config.toml
model = "image classifier"
dataset = "stained colorectal tissue patches (NCT-CRC-HE-100K)"
train_examples = 45211
image_size = 40
crop_scale_min = 0.5
horizontal_flip = true
cutout = 0.4
targets = ["tissue"]
num_classes = 9
arch = "coatnet"
norm = "rmsnorm"
norm_position = "pre"
hidden_act = "swiglu"
mlp_ratio = 2.67
head_dim = 16
fused_qkv = false
qk_norm = true
parallel_block = false
inner_norm = false
drop_path = 0.15
patch_size = [2, 2]
depths = [2, 5, 5]
widths = [96, 192, 384]
loss = "cross_entropy"
init = "torch_default"
residual_init = "none"
optimizer = "muon"
muon_scale = "original"
learning_rate = 0.038
momentum = 0.9
nesterov = true
orthogonalizer = "newton_schulz_5"
adamw_lr_other_params = 0.0027
max_grad_norm = 0.5
magnitude_pruning = 0.5
max_steps = 9000
batch_size = 64
epochs = 12.7
lr_schedule = "linear"
final_lr_fraction = 0
warmup_steps = 900
weight_decay = 0.03
adamw_weight_decay_other_params = 0
Rows from block 9, named by matrix and row number. Rows with one number belong to one attention dimension. Each number is 500 + 40 x the weight over its row's rms, rounded and kept within 0 to 999. All counts start at 0. Numbers have three digits each. After the name is the row's rms in percent of the matrix's.
# q: attention query (model.blocks.9.attn.q.weight, 384x384), inputs 165-219
# k: attention key (model.blocks.9.attn.k.weight, 384x384), inputs 165-219
q.20 089:506500500500500500500500474386463451507500500500500480500480518493525500500586517500500427522500500500551500627500569409500557517500500504500500516398500500581500500
k.20 088:434500437500560500500500463500500500548500408455500500500503532415445509396564612493472503500500500410500500485500500480522500498462500415500450483500424500500500536
q.21 081:500500500500500419500518500507577500500480452500500500500500500500443500397500500604500500500506544500500500569481500500500516500500493500315471451449579500500488526
k.21 083:500500504500500570500465500513500500500500596500452447455500614512500562456445402500481513500570531500500500500461590638512500562506546571497488500500500462500434500
q.22 083:593500500495457564461390494439477491500572500500500580451489500500560494500500571500500500563425492467500471500500500500500557600610500500500514497500650502500488428
k.22 086:637500500500495498474500555363550500512514500500500466500500464500407467500529502457500500520500527543463500440390471514500545477500563542516500500500470500500500455
q.23 074:500543500500607401500433500500500454451500500500431500566485500500500472414500500466561500500500500509500500450524500500462500412433372518426500500576497452500477436
k.23 082:521483500550500442500500506500574500427500500500547510500597500498500500500500568500500500497461500500500500500542500451500511500500500500500535461511506500500550499
q.24 074:500500522500500577570500500500500500500439409500490500604548500500500500500500654500500500500500500500500504489550500500581398456500464528500500548535500500493500500
k.24 077:500500431500500500590457500568402544500545490475500355500500500470457522502500408500500547500498537500500566500500500500500500585500500500587572593500500500500531500
q.25 060:500541590500500500463500500531500500500500602457411442417500500556500500505491500473427537393500606500500500500500500500500500525500500486445528500500500500500500500
k.25 073:591500501500500500500495500503500531500500488565589500601430500500474500474596500624500500478378559500500500507500500500500480500500500500500500500414474409405523500
q.26 075:442500506500500500500465547496525431440500453560500500500407554490500500527500485500500444457441500486500500500500500500500500500498500500500429477500460511538496500
k.26 076:500500500500500517500500474500523516500553464505500569392529500500578500524527500500582500500500500500500500512500551500482531471500500500500500417500500500522500500
q.27 071:500430467528418500500428500500500402533541500469500500500424500500534500441500500500500500500500559500500500500500500469415399500500500521500500500558544512500500500
k.27 076:442500500475500500527500541496539551529454500500435399515500541500562500500500523500500479500499530500500522500500500500460487500412582519364386526390533500483544500
q.28 078:528513454558493500473500593568500500500400500500486443564415500500564434500559500500465500500500500500500480500427433500388485500567500557500431500596500446563522462
k.28 087:572462500500461500555572500514485500500489500573574500500500592500411444399619480500471444500500509490530500500500465500600500601587511507500500559514465500499401500
q.29 050:500500526500584512500500500500500558459500500540415440500500500500500458500500481500452534500500500455500467524500500529493500559412464493500425419500500500559500500
k.29 054:598500500500473461500500495500551500500446533500477472500500500500500542500600450500500500603500500563564506452500500500511451523500488572500500500475500500500500524
q.30 058:454435474500497500500537500500500500514496500500500500500500416500500500586500500500500516500500382500524434500500574500500492500500354474543579533492500500500500472
k.30 063:486469558506421500500500500500500407475500436500560509500557500500575500500572500552500424500474585500552512505580500500500500395500500416500500623506500500500500500
q.31 072:500500500433500415520562391500500510500549500500565515432500500500500500500500463407500500500500441524500470493492507452527502500500510420535500500492372480500500499
k.31 075:489500471500493500500558405500558613500612464500493409500500424500528500500500500535500500500500515500500572518498574432500500500485500521500500500518444522455443500
q.32 080:415500589498539500500500500529482500616500560500500500383500500500501500576514493500500500500552500403500500497512422447500525500451613476519500560500454500500500500
k.32 084:500565475415531431579561500500526500527578500500500517500500500500313500406500627500500498500500457571500500557500565624458451500500501500521579500500527522438517500
q.33 111:500544500500500568500573561502521541500500500455467492576500500500543500500500595541431462514500551510550481407518431500500504513500500559500500500500529453547452603
k.33 117:396500500440500571503500500500500526500586500500500500473500500474500500500500514500414500478500457500460500525500500596500500524545500500500610486500605500500500461
q.34 088:406500500500464500511411455500500500500564500500517500457500451500400500527496500509500534502469391500500500586535500342459506500541500500500500500511608500500480589
k.34 093:500500459525500500546500500429532500573411506545462500541593500500516521500378500500500500419500500506600500492602527587507500532500456500544500503537559537500500500
q.35 107:583500500453405500500500500501500545500587551500500532547498500448539500500500426500500539500508353500500500484549535551439537500522503500554500500547472500419526500
k.35 110:547500549487500500500500536524500384500500500624500500474517500464540449446512537500499500500559500500500450421500469524494461438500500500500480500477411459500546583
q.36 112:482500496541500439500500514673470500500500500477524500500500484555505534500500500500581500500475549490500500500545500500541500475617461344498489500550551456452532500
k.36 115:417430500500500525500500426550500500500412500500500538500500434500500500500500500524429500500483448500500538513500486500500486456500500541573523444453500447509500428
q.37 101:500500489544505488389529499500519309500500500443500529500500487448500560500580635547500525500500500409500588548623474500500503544475436500500466500500370488565545405
k.37 114:611500500500500500552500427505500474497500500453500452539594500500500500536613595486606500545500500500498500500455500510526551488560537592518584500500500507500484395
q.38 095:500500500500500500500426576486549362500500493500430522472500469534437487500500670478498528500500500410500500500485502500500515500488500500500500579549551538451500494
k.38 089:427500536550500520500500500550500500547452500596524552500500500589500460500479500518500500500500500500500515500500500500500500538482402500544574505383455452500523500
q.39 122:500500500500500565500516499558500500500435500500500500500500556500441500525538567500500500484444546500529500500417503561500517560500500500559472500519515549523525498
k.39 119:500537500500500477527500500500417556500541500497584464502500589500412500659500500473500500500500465447500500533500500500428506500500500500500535545443500500436500485
q.40 107:525500500500481500500508500497508500497500501566500500439500500500500500421467399500419500500456500500500500488542578500504480539410461344525535500516526500500480506
k.40 113:500455500500572500500500548500500464500447417500518386535500425500500475500500500500458470500500500505478500500432542437516497500451443500500484500580574500495509500