Weights of a small image classifier: muon at rate 0.038, 12.7 epochs.
Rows from block 9 of a small image classifier, named by matrix and row number. Rows with one number belong to one neuron. Each number is 128 + 32 x the weight over its row's rms, rounded and kept within 0 to 255. All counts start at 0. Numbers have three digits each.
After each neuron's rows are labels from the 100 images, of 14976, where the neuron reaches its largest size: "top examples" is what is common among them. Only what is clearly more common there than usual is listed. The data: stained colorectal tissue patches (NCT-CRC-HE-100K).
# gate: MLP gate (model.blocks.9.mlp.gate.weight, 1024x384), inputs 288-383
# fc1: MLP up (model.blocks.9.mlp.fc1.weight, 1024x384), inputs 288-383
# fc2: MLP down (model.blocks.9.mlp.fc2.weight, 384x1024, transposed), outputs 288-383

gate.766:176081128132180154128111151128128146185114115119128065034168128111128122162128081148128128129128075128128128084121108099148173128154128173128204128137128128128136128128035128200128195148128149141165216128183192141150128128102112128091146128102128086128128146145128076179139084128128165082
fc1.766:128138090096140128128128159117073099132148188217086142128072210128128096179094182128145128124128111049114225195128103151130094128082092115028128155183130128128169179128128136191107184097191181147112186139154128142128152128128138173128128085128144090179141137128164104128114128131128128128
fc2.766:129153128176106128128128084059128148202098148152137083051179178128118128146128169128167073128154089081134170171099132144128113153128090176128170151128132128169168140199138118128073179128169128135164198128111180137128152133112106128128234128132128088128148128159128117083128128053128128128
top examples: tissue: normal colon mucosa

gate.275:147068160121134133144160093128178124189110085124184182071081143128208135128151049122128165098141148140128168115169124128220055129110139160092118075151106134179110092130121155103107128128139125133145204166162114181128166128206137128154123107112101149114127129113103138069160088130150128184
fc1.275:091089156146205128137180128080142111120119053135128010112086147136136130192153112123128153119128141122099102155128114123129150122144094129119137128188128148145120109131122123128154129160137094128137128107128141177127166144187143128128094093121135129074128154126162144071080104135098066144
fc2.275:131112111134126118078112139128139159137140128130128146137186191162111133085050125151126128124107116128144092128128128192109152128112109128095108196142152055166128128172142114119122128150173133156151132128150126100135130146088052171126149155146168067095145128147118128113067119119166126083
top examples: tissue: normal colon mucosa

gate.634:128128128106128128166097177128110128155128170128128088128175128128094128131182128141150128128136128128119096190150128124152128099068128146156132152128103128151100226135234142128128106163062112077083108064103139079128128154174128061128082128168196087143136128128128107109128163128105128128
fc1.634:128131098120128128128202079121101177144128128128128106158061111170128048112137189139004128128188146128128128128101099128180149134128128128128164128087128039093128061176036109192173128128078128146096190151128101197128128097156102128128148128128097189161207128128105128153123128159078032160
fc2.634:128072153128068128128149081128128128128128128128077128128128124128176059128156128182032119096128172188061138128128138181092128166058171074128128081076128082128128128212035092128128128128128101138144172100060128150097128159177128110151128118128128119128209182147071096128128158151153117071
top examples: tissue: normal colon mucosa

gate.169:128128163171102079093140128128155128139140112128151089115141135123128150161153100128128128109139198128066143140106170085128218237156128128165171112000179128033025090128186128170174120146192255132086089091108128128128090135128130022128128119128144125183176112128150128050097168102160128154
fc1.169:133128161133128065180156122111128112128144191177128103149218125128119128092181151128093087092184127102157135170156154128128180117080128144182136128053117155117110121128128123154128128128138218089128088086162160103173128124047108012174122105128128118163114128141138128088148109091114036128
fc2.169:128186124085113128142128128040163134193122135172074092209089191150130115104114151128067094100099127186169131128133094073130131157147128145105128128088103082154233100120124178142094106105128178121210117140223128128167181043100075064162083128124123081151113128103128075117128118129140080143
top examples: tissue: tumour epithelium

gate.181:128071128128093128128128128167128117128128161128128128128128128103128128128128128128128128128128128128128128128078128128128105128210128128128128080031128153128128128128128113075128042128184128128128140128128128128215128141091128128128128181080128128128128128128154050128128128128123128128
fc1.181:128118128128128128128128128112128110128128187134128128220139128128128000128128128128190128128151138128130128128128087081128084117153128117128128128128128128123128113128128128128135128128139128100194159086128068128149136128128128128128128128128067128128128182128128128128185036142128121128
fc2.181:128128128128128155128094124128128128128128128128128128128128128128128000128128128128203128128128128128128128128128128128126128128199128134128115128128124127124104128128128128128128060128128128128196179076195128148128128128000128092128128128128128128126128128128128128068128128128141128148
top examples: tissue: cancer-associated stroma

gate.687:128128128128171128017128128128128128159128128128169063128132128128128110128128128097128128128128128128128128128128128153125128128128079128128195070128128128128128128248128128128139128128147057128128128093039105128128128127128090245192128060164112128128128128128128128082162142128216128128
fc1.687:131166128128128128128080128128053128128128128164128147128130128128096128128128128154128128128128128090128149128128128128128128128128150128198128128128073153033167128010128119149053128103128128128128128128064128128128128132048128128120170180128128092128128177128128128128190128128128135128
fc2.687:128128128110128040128128118128093128128094128112128128128128128123128090128128128128128184128128100158128128128043128128128128128082063042128128128128128080128128128110128036128128128141100128154128169113079178070128086128128128107128172128128128128116115128128128128207128128128175128128
top examples: tissue: normal colon mucosa

gate.230:164128153122155113167119128202137120125105153101162104024125071155109119123184128136128086172110184122128131087087129071113158132077128182147161120113147130119098156128128104161107131111104093138134122132139122137159089113128127069080111122128138126104128121135177096127127098130128129219
fc1.230:158130134130117111160142187068128113085104100047140195110170129188116107135108128111127083135092099082166174156111081069143128212098108115096128140101105112128113086184091128160046105181087082147114109133115139132134128110197129165160082118129154143134163123092128163128092111141113147140
fc2.230:104055128125152128150127157128167154140178128099126140098113211111191086108169128128177108125114149178120127131058116144114128151125128144128114148128154152076103100099129138146171097131142084086128087118128113098113117116112118151139115140128159144113121128148161174141196133072072126160
top examples: tissue: normal colon mucosa

gate.575:128128121128128128128128128128128128128157128128133128128128128098128128063128128128128128128238128128145131128128128128128128105208153086128128128096128128150219128128128128128128091128128128128128128128128105128128128128128118050128128128061128028128128128072255054145128128128112128244
fc1.575:128112069128175128128128128128128144128128128128128099191206197128128128128128076102128128128220128128162158132128128128128128128128128128088128124150083176231128128128236128128128128128128128093128128128128128128176128128128060128128128173034128052128128128128142128135052128128128128133
fc2.575:128099128128128177128128128128128055128128128128128204128128128128128030128128128000128128128128128128128226076134128115136128128223128128128128128118075128128128128128183128128128128128128131128128128114173128128158168128128128086128128128128128128128128128128128128128212128128128128089
top examples: tissue: cancer-associated stroma

gate.681:128128162117161136108164128128118129128177142170128170128128109128072134128118097126099107128119100189128137160125100116155131128152116145197141134101190091222209164128146118128104109112192123128127147128115096183122120128128105068151164116132128106180132132121128135167152128149121224173
fc1.681:106148097123150128139112088128172120123160098139097128133107116090129137097132077123106187122111113138148097165147120113137160128128108120153051158206128126130076128071109134068150155171203065159166127136128178123117114124144128095106101116139198159128169144106118175093128119126128121064
fc2.681:137152176074134117201109123145132114128116095102078128128094128183085150050128128126119174161126132161124122147066106116132111128099128165128092158128119084178137128148173109136128093141128103125104105128105250155128107134118130139126158162081120152128147156113122185107132128130138157170
top examples: tissue: normal colon mucosa