From a checkpoint of a small image classifier.
Model: 11.4M parameters, arch coatnet.
Rows from block 9 of a small image classifier, named by matrix and row number. Rows with one number belong to one neuron. Each number is 500 + 50 x the weight over its row's rms, rounded and kept within 0 to 999. All counts start at 0. Numbers have three digits each.
After each neuron's rows are labels from the 100 images, of 14976, where the neuron reaches its largest size: "patch colour" is the nearest of a few named colours to the mean colour under the peak. Only what is clearly more common there than usual is listed. The data: stained colorectal tissue patches (NCT-CRC-HE-100K). In brackets: how many of the 100.
# gate: MLP gate (model.blocks.9.mlp.gate.weight, 1024x384), inputs 192-287
# fc1: MLP up (model.blocks.9.mlp.fc1.weight, 1024x384), inputs 192-287
# fc2: MLP down (model.blocks.9.mlp.fc2.weight, 384x1024, transposed), outputs 192-287

gate.719:515500616467500518388531500500500500537574536492574500500506531500511528329500500497441491455506500500481500505500559505500496546500377505500500500500553587396591471500500542488490500500500500512540488500500457480634500474500491500529535561475500501464507500549506500500558500500355500462
fc1.719:428359500500500500500638500500500500526513555539553570524477500512534497564500500495535500534446500500579541524528598500500500438518500500495481561500396500468518500528447500500500500500500500500565381386500404521500501484500500500483585500500500541516500500452492503443403602564489500514
fc2.719:500487484500502410400500500500500495453500500500500437521519591504500471563480500503500500500535424440500508507490500500500568500502537488500500500500500520503381564500500455418500500450500508433403500500585478500500499500525493540488500500436541436356477626500500500383500500500510481500
patch colour: grey (53)

gate.635:500521462536500500529500376500535456500438500488500500606500560500500590513491576506500509500500500500500409563608552500523500500500570500500481541500685524486501500548534500500500449500464538413500500449532500500500405500632539442500457416446537513533571423500500500500500497500561472522
fc1.635:508445500500500534535500373500415536500500500538500500528483500500564500442500496437500500468478500576500415514517573500355500500527604548515500466525463500632500500532500383421500492418500500535419530500464485435530441500545549500442500500500440545463447574500489477482604471500585589586
fc2.635:478409476590571545569500500526589374359500500383500545481451433500500532457500567434538455528500500530500500500395552500462590500555600500468500576519500500580548559500500344565500460538500500442500500513413500452493399490534631546459500586500361500433500596500543559483524458500508481500
patch colour: grey (49)

gate.53:585500423440509500500500312545500521500500500458510500500500500500500500500500500484500500500500500467442500500339500576488393607500494500449549500583556584475500574428500585500413500500539500500375471500440500448529500500412500632500500500418559500383500500500500413500500363551500451554
fc1.53:500500400500456500526500500500461500500434541500380560500402500481365500500500484500500500500344419500500488560516500500500500500583500500500583529500500500571571588444500500576500444500457413500312414424664500500500356637478500500375480443500500384500500605545500500500597500500500609500
fc2.53:500500394500500500500500500500567500500418465500500520500500500467500541348500500500500500500500500532500538500500500500500419500446580518446495500561686565546500500615500500500566418504528477500469500447500456500553416500567563500500500441500611500500500500564500500500500527500500500294
patch colour: pink (69)

gate.573:500500500540639500500500500500500500500500500500500500500500500523518500500500500500567531500500500500592500500500500579500500500500640478500500500500570500500526500500500515500500500500500478500613559505500500500433500500665500500500458500500545500500500500409638500500500500500500500500
fc1.573:456629544524500500590500500594500500500518500500534543500500465500500500500500629463500500500313500518533500500481500595482500500500500448500607607500616500500500500451593500500500500500500379447500500399500460500516536564650500500500663500491500673500500500543500449500500538569500500500
fc2.573:500500500470500500500551500500500500527500500500434573465378500500453500500500500500500500500632814472500500500500500439500500500500500500500413500500500500500500572500488564500500616500531500500341500500373336423500514500500500610500537464350500500500500500500500476368500500500500500500
patch colour: pink (75)

gate.267:440545539528447500483504498453596557500453485519485502534547593465535519477536500486598500528458517533556435501467501510456496467493588474444466595467533500505581502528556449591500430562484530592500542498538467590500485626500437574498581526504464466619553501493551480451525470564518454521
fc1.267:524506501500463514500465514503593500554500484581425560424500500500500556465500524442441500453500473543471483468516511475574454573500500436479455504505509491551477521503484500479599500507511457457504365470525501519431501525508512588485551525513485532500453544500558508500562542352480500502
fc2.267:480451492533465500612448408504570500499481507472476472451528497613551468569489527432551556510490474509529400490500416500574478580522437482498496577500530546530528555470429460500521385500554500497523502547500536518530466424461534549509488489425465589517547514473534438528478537421562424471
patch colour: brown (59)

gate.671:500500500448500500500500500500500500500500500500500500500567500496570500500675625500500399500500341620500500500500500500500500500500500500500500500500500500500500501500500500500500283500500500500500500500500500500500576500500500500500500500500589500500500500500500500500500391500500500500
fc1.671:319500500518612500500500500500500500353557500500500624500500500500500500500624500500500500500500500500500500500500500500460601500500435500500500500500500462500500500500601500500381500500500500500500629500500500500541500500697500322500500500531500500500500500406500462500500573557500500500
fc2.671:500500500500500230500500500500500440500500500500500500356276500500510643500500500500500471500667500311500354500500500500500566567500500500500398500426500500500500500500457500500616503549500500500500500500482500500500500500500500406500478500500500500567424379500500500500500500500500500500
patch colour: pink (86)

gate.463:488595502500630500594541500500500466510465541386444391500464417517495547456524551500479479394515493428430506496492552574555398429493529496499477496500500500478500500492500587500525425486551578508466490479538625453500549551463632500500608540448579543499554513545500500557496543448564506461
fc1.463:500461445497434500460468465553515468461490559537504500498500620561460382444574502500500516500491491563579500505472487401506500571500516500500501500500540480510543500508467575543481506545500500500462463548506500500500537549612483545490450500539413538450496500570500500517539393506500500471
fc2.463:505519508509414500488481500538500419404474500567493416555631547554528658500553500451566548501422500467514564495500487458517431507486500491500544468503575568407538537500500492481500500570549500420503482559541448564517458500493542557475500500431500504500471434527566506500452483500489567486
patch colour: white (88)

gate.571:531528530500517500472612449468465500520505500500507416514419615558490500596576500464500473419508522500500500500362418500533525418505610445504562500486500485506500517451477500500485500500532449597560500500531500524521457448512556500500500672500518500474500587459488500597500542500500541426
fc1.571:500503500470458454495500519542548500449515500500500426457466544500500500623500386500345500460442500467502500515500476455500579500473570500500500500449500593494500495474500453519500524485507505578500625500500500500487500500500425439426519535500494436500500519450500500607500500500500524493
fc2.571:473460503500428522466500500500500411486500500478495491455545500506500449564500487500514500521520506446500500500593500459500494515531437500500500455500422500500458534512513542500500500441500609500501500423442500430491459498534448495410513500500564341500487500439500476504485500500534500539
patch colour: pink (67)

gate.686:500456500557500572500669500500500500500500500500377500500508500500500500500500500500500500500500500500500500377500500685500500500425500386500438617512492500500500500479500500500526458480500390500500588500500500537546592500500500500500500548525500500500478500500500500500500500500500500527
fc1.686:500500500500500500500593586500500472500500500480392500500500500500415500314449506500470400500500500500500500491500313549500500500500342347500500500500500500459500500500500500493500500500500500500500500500432500578500588500457500500500502500544500500500500500589500602500317500601500617500
fc2.686:577500500500500500500500500500500497500500500479623500500500500494500500573500440404500500500500455500500500500500571500500500577570500701448500355476500500497500500500512500500534500500500500459500500500699500500500409500677500500500500461500500466495500500500500500500500500500500500451
patch colour: white (68)

gate.458:484506504495457500500450548439466514464572422517497500469500461539610500472462500509498527543500506404483574499474500507500505500489551464450493647511528534510472493529434531552470559507547536456494526500534610596501466506527473540380541562500344553431482454480501545500522458556492550521
fc1.458:500443544525525500614501533486536469562448562456553501588545365539500565429577481536500532493562500490497494502596437588500500549493580525487516439491506407500500456481500513500451564533448500587500438584500417500549497555500500552526461500487460510550484493539540500436475501465446434518
fc2.458:493500528512428478531549500561500559562470508500558463547581499528518596500532500500443506371486501560475652535489508577554585500373543498479500554483591514485500500520543525442500560405441489500485429412426471500495527544500521544441526515468446500413489495427527470553500435500474448594
patch colour: pink (70)

gate.72:500500474500603626624505500500500414500500500500500577428500500504515500524500500469500460465500500500500500451500532564500500500521500500500500500500500500500582469502500500504500500500500500500500500500648500409500500500500500500459644500475553500497543500436487443546543500500520500630
fc1.72:447500500500596500500500432500500500422500500420418500372500510500545500500500591555465500459510453399500500500500500578500549500478500520512520712446500653500500500443500486340500500500500442500598500442500500508500500550505592500484500500500525633500471500500500500500500500519500472500
fc2.72:500500500497500374587500459500602500500575485426460502352500500541472561500420500536532500500500500380530543459568500500500571504500612500520441610500589500500629525500424500355500500500500541500543530500511500500500473576500573436500559485500456561457438455465500500500520491500500528591
patch colour: pink (67)

gate.567:500500535485500500500500422462500500500500500500397568500500500512500500500500500500500500500500500500520500500500500500471500500500434500500500500500433433520500557500500500442527548500437500500482500500506500500500551500600500500535500500560381464425341500500500500500715500500500444500
fc1.567:500479500500500372500500421430576500500500359500550500500614500500341425546532500500500484555500500606500500395500333436664500500500500500500500500511500500500565500500500417576500419617488567379500500398500500500500500500504500377500523376500500488394378560500500500476574500500500363500
fc2.567:500433500500500500466456500500351500500500500566500458500579500552570501546489500500500500500500500592500500564500500500500429541500500517500500500612500500566500490500500500609500520500500320500466500630500549500500610500500500506586449500500500500500500392481500500500500406521500500421
patch colour: white (93)

gate.558:527506515523401500500565427424500523500500500546500500500500500500418501640500368500408448500500634461500469500627583500500500500500500500500500444446464500500434604489500492458466500500500557500500370500389500500500500500521367500500500500500370500500491500500500471556448503405542500500
fc1.558:417500500433544500569468500588500353500500494414621500569508500608500500500468501500500500500437500500498500450500387500444430500569500500484460500533500500440500500547500512561552500500500500500500500500685500534500500658439593500568500500445523393500607500583500569500580543649500500500
fc2.558:500500500535599500487500500500367500500500500500500500497500500500500500547500500392500500441556500500500500500395500500500500500545505448500445492500500591500500363441500525549500531500500463429500500500493567493570604500500500500500424554463500500500500505500500537500624419562500500500
patch colour: pink (80)

gate.712:523536469500585561500500500563488529500500500502500500577500491500500500609500574500391516487500465500392500500593500500500447500498460500455533446495469500473500500480500604500480497451483500541430513579461500523500425441460529500509500499527581519470575516500635470500615500446421500500
fc1.712:580560530500500500395500500482434500461511466466500500561472500399468338500500588514500563621556500500500500500500500486577528488503383472441500500500484510427413485477385578444461528544500523415380462500464426489500468407500500612519500466540500497500551500537500552489500456500500500500
fc2.712:500538521427528522500453500581491500413452500500500500565500500447383554566577500500543488560500507303522364504500485500500478500500553500477455533449569534500518500484544500438404500414500537519424500500500553628492473500420500500583500500500474500422500459477504500500560465500545466534
patch colour: white (96)

gate.340:545500586475437404526543459525525500497500485454440544462526572500513525478467368520488464528500516484570473554553485474372505466522492512469427554500513561513483520500500439514409500553563466492465433468537401433488517408515392500440671508511497500566514471455500465456462456497511517446
fc1.340:462569412500569502383429500439585410505440554513500544561487500500584457549467473369537500512572493500569499539500560500456487413497500500499574526485503580488500491489500490505598380574413566540545603513539472506449521479511477371539494507500459436459436450560500488524501560472500504500
fc2.340:577497536514600500488481454489433617500538500500497463549489513486402349446483500568534457462495557606464500445498609502438611483471562511472445467447504500625503504469435559476562492504500545558486500456499487528549420485541500539603542503601521505508513552500500490500494500425473492527
patch colour: white (81)

gate.200:456550591500510375482500476482524500614496494470454465499491535500547458500483491531523470570465495519500389496513499557446459528464532519473480487508500509517439534478459476500500488531525500500465500495467418481462573516496617510460465454512526500482461521558500469581449425500500557520
fc1.200:471455407473466652459500501500452509462421615458499483493502504500454525664554400500540500403481500500429556500563562547482514500500590500453562530528472473603542504481508429500561419500500531500516558500543589478447435584500500422478574442497496531479500554457518500418425500615500386601
fc2.200:567425543434518500500490448586457452551397594509496466498405534566447500546415575495621422529500487500569500602485620500448429528605665500525500455399529511500500545489527525467500457456485540516500483438547504500500500454492535551407534475490498452405488526553500525434594453488500536501
patch colour: brown (56)

gate.149:500492552482525500500500500500500500500529500500500500500534500497500500576412435500441466424468500502500477594357500500500683430500500490500435373561500505578513581446500477500452591297500508500419500500500631621500500464500500506602500500484500451451458496500453522500500500458500500403
fc1.149:500500500530465500529440436520500445500500504500500578388544500460537500500588500500411557552412435500611500500500472494500500500500500513546537568500500484500500500628500500509500430500554557500601500500500496500500580432428573427500430441500624500374522500540412460500500467473500373500
fc2.149:500515583500504536500506546422500500500534500500500399500500442500408385472500500500500500398500500669448500621500500500500500476500500458500500531500575626546502500522501450500376399500593371500524500500423500500500500413496523500618500500500500500565521500419424500500500500500500609450
patch colour: white (75)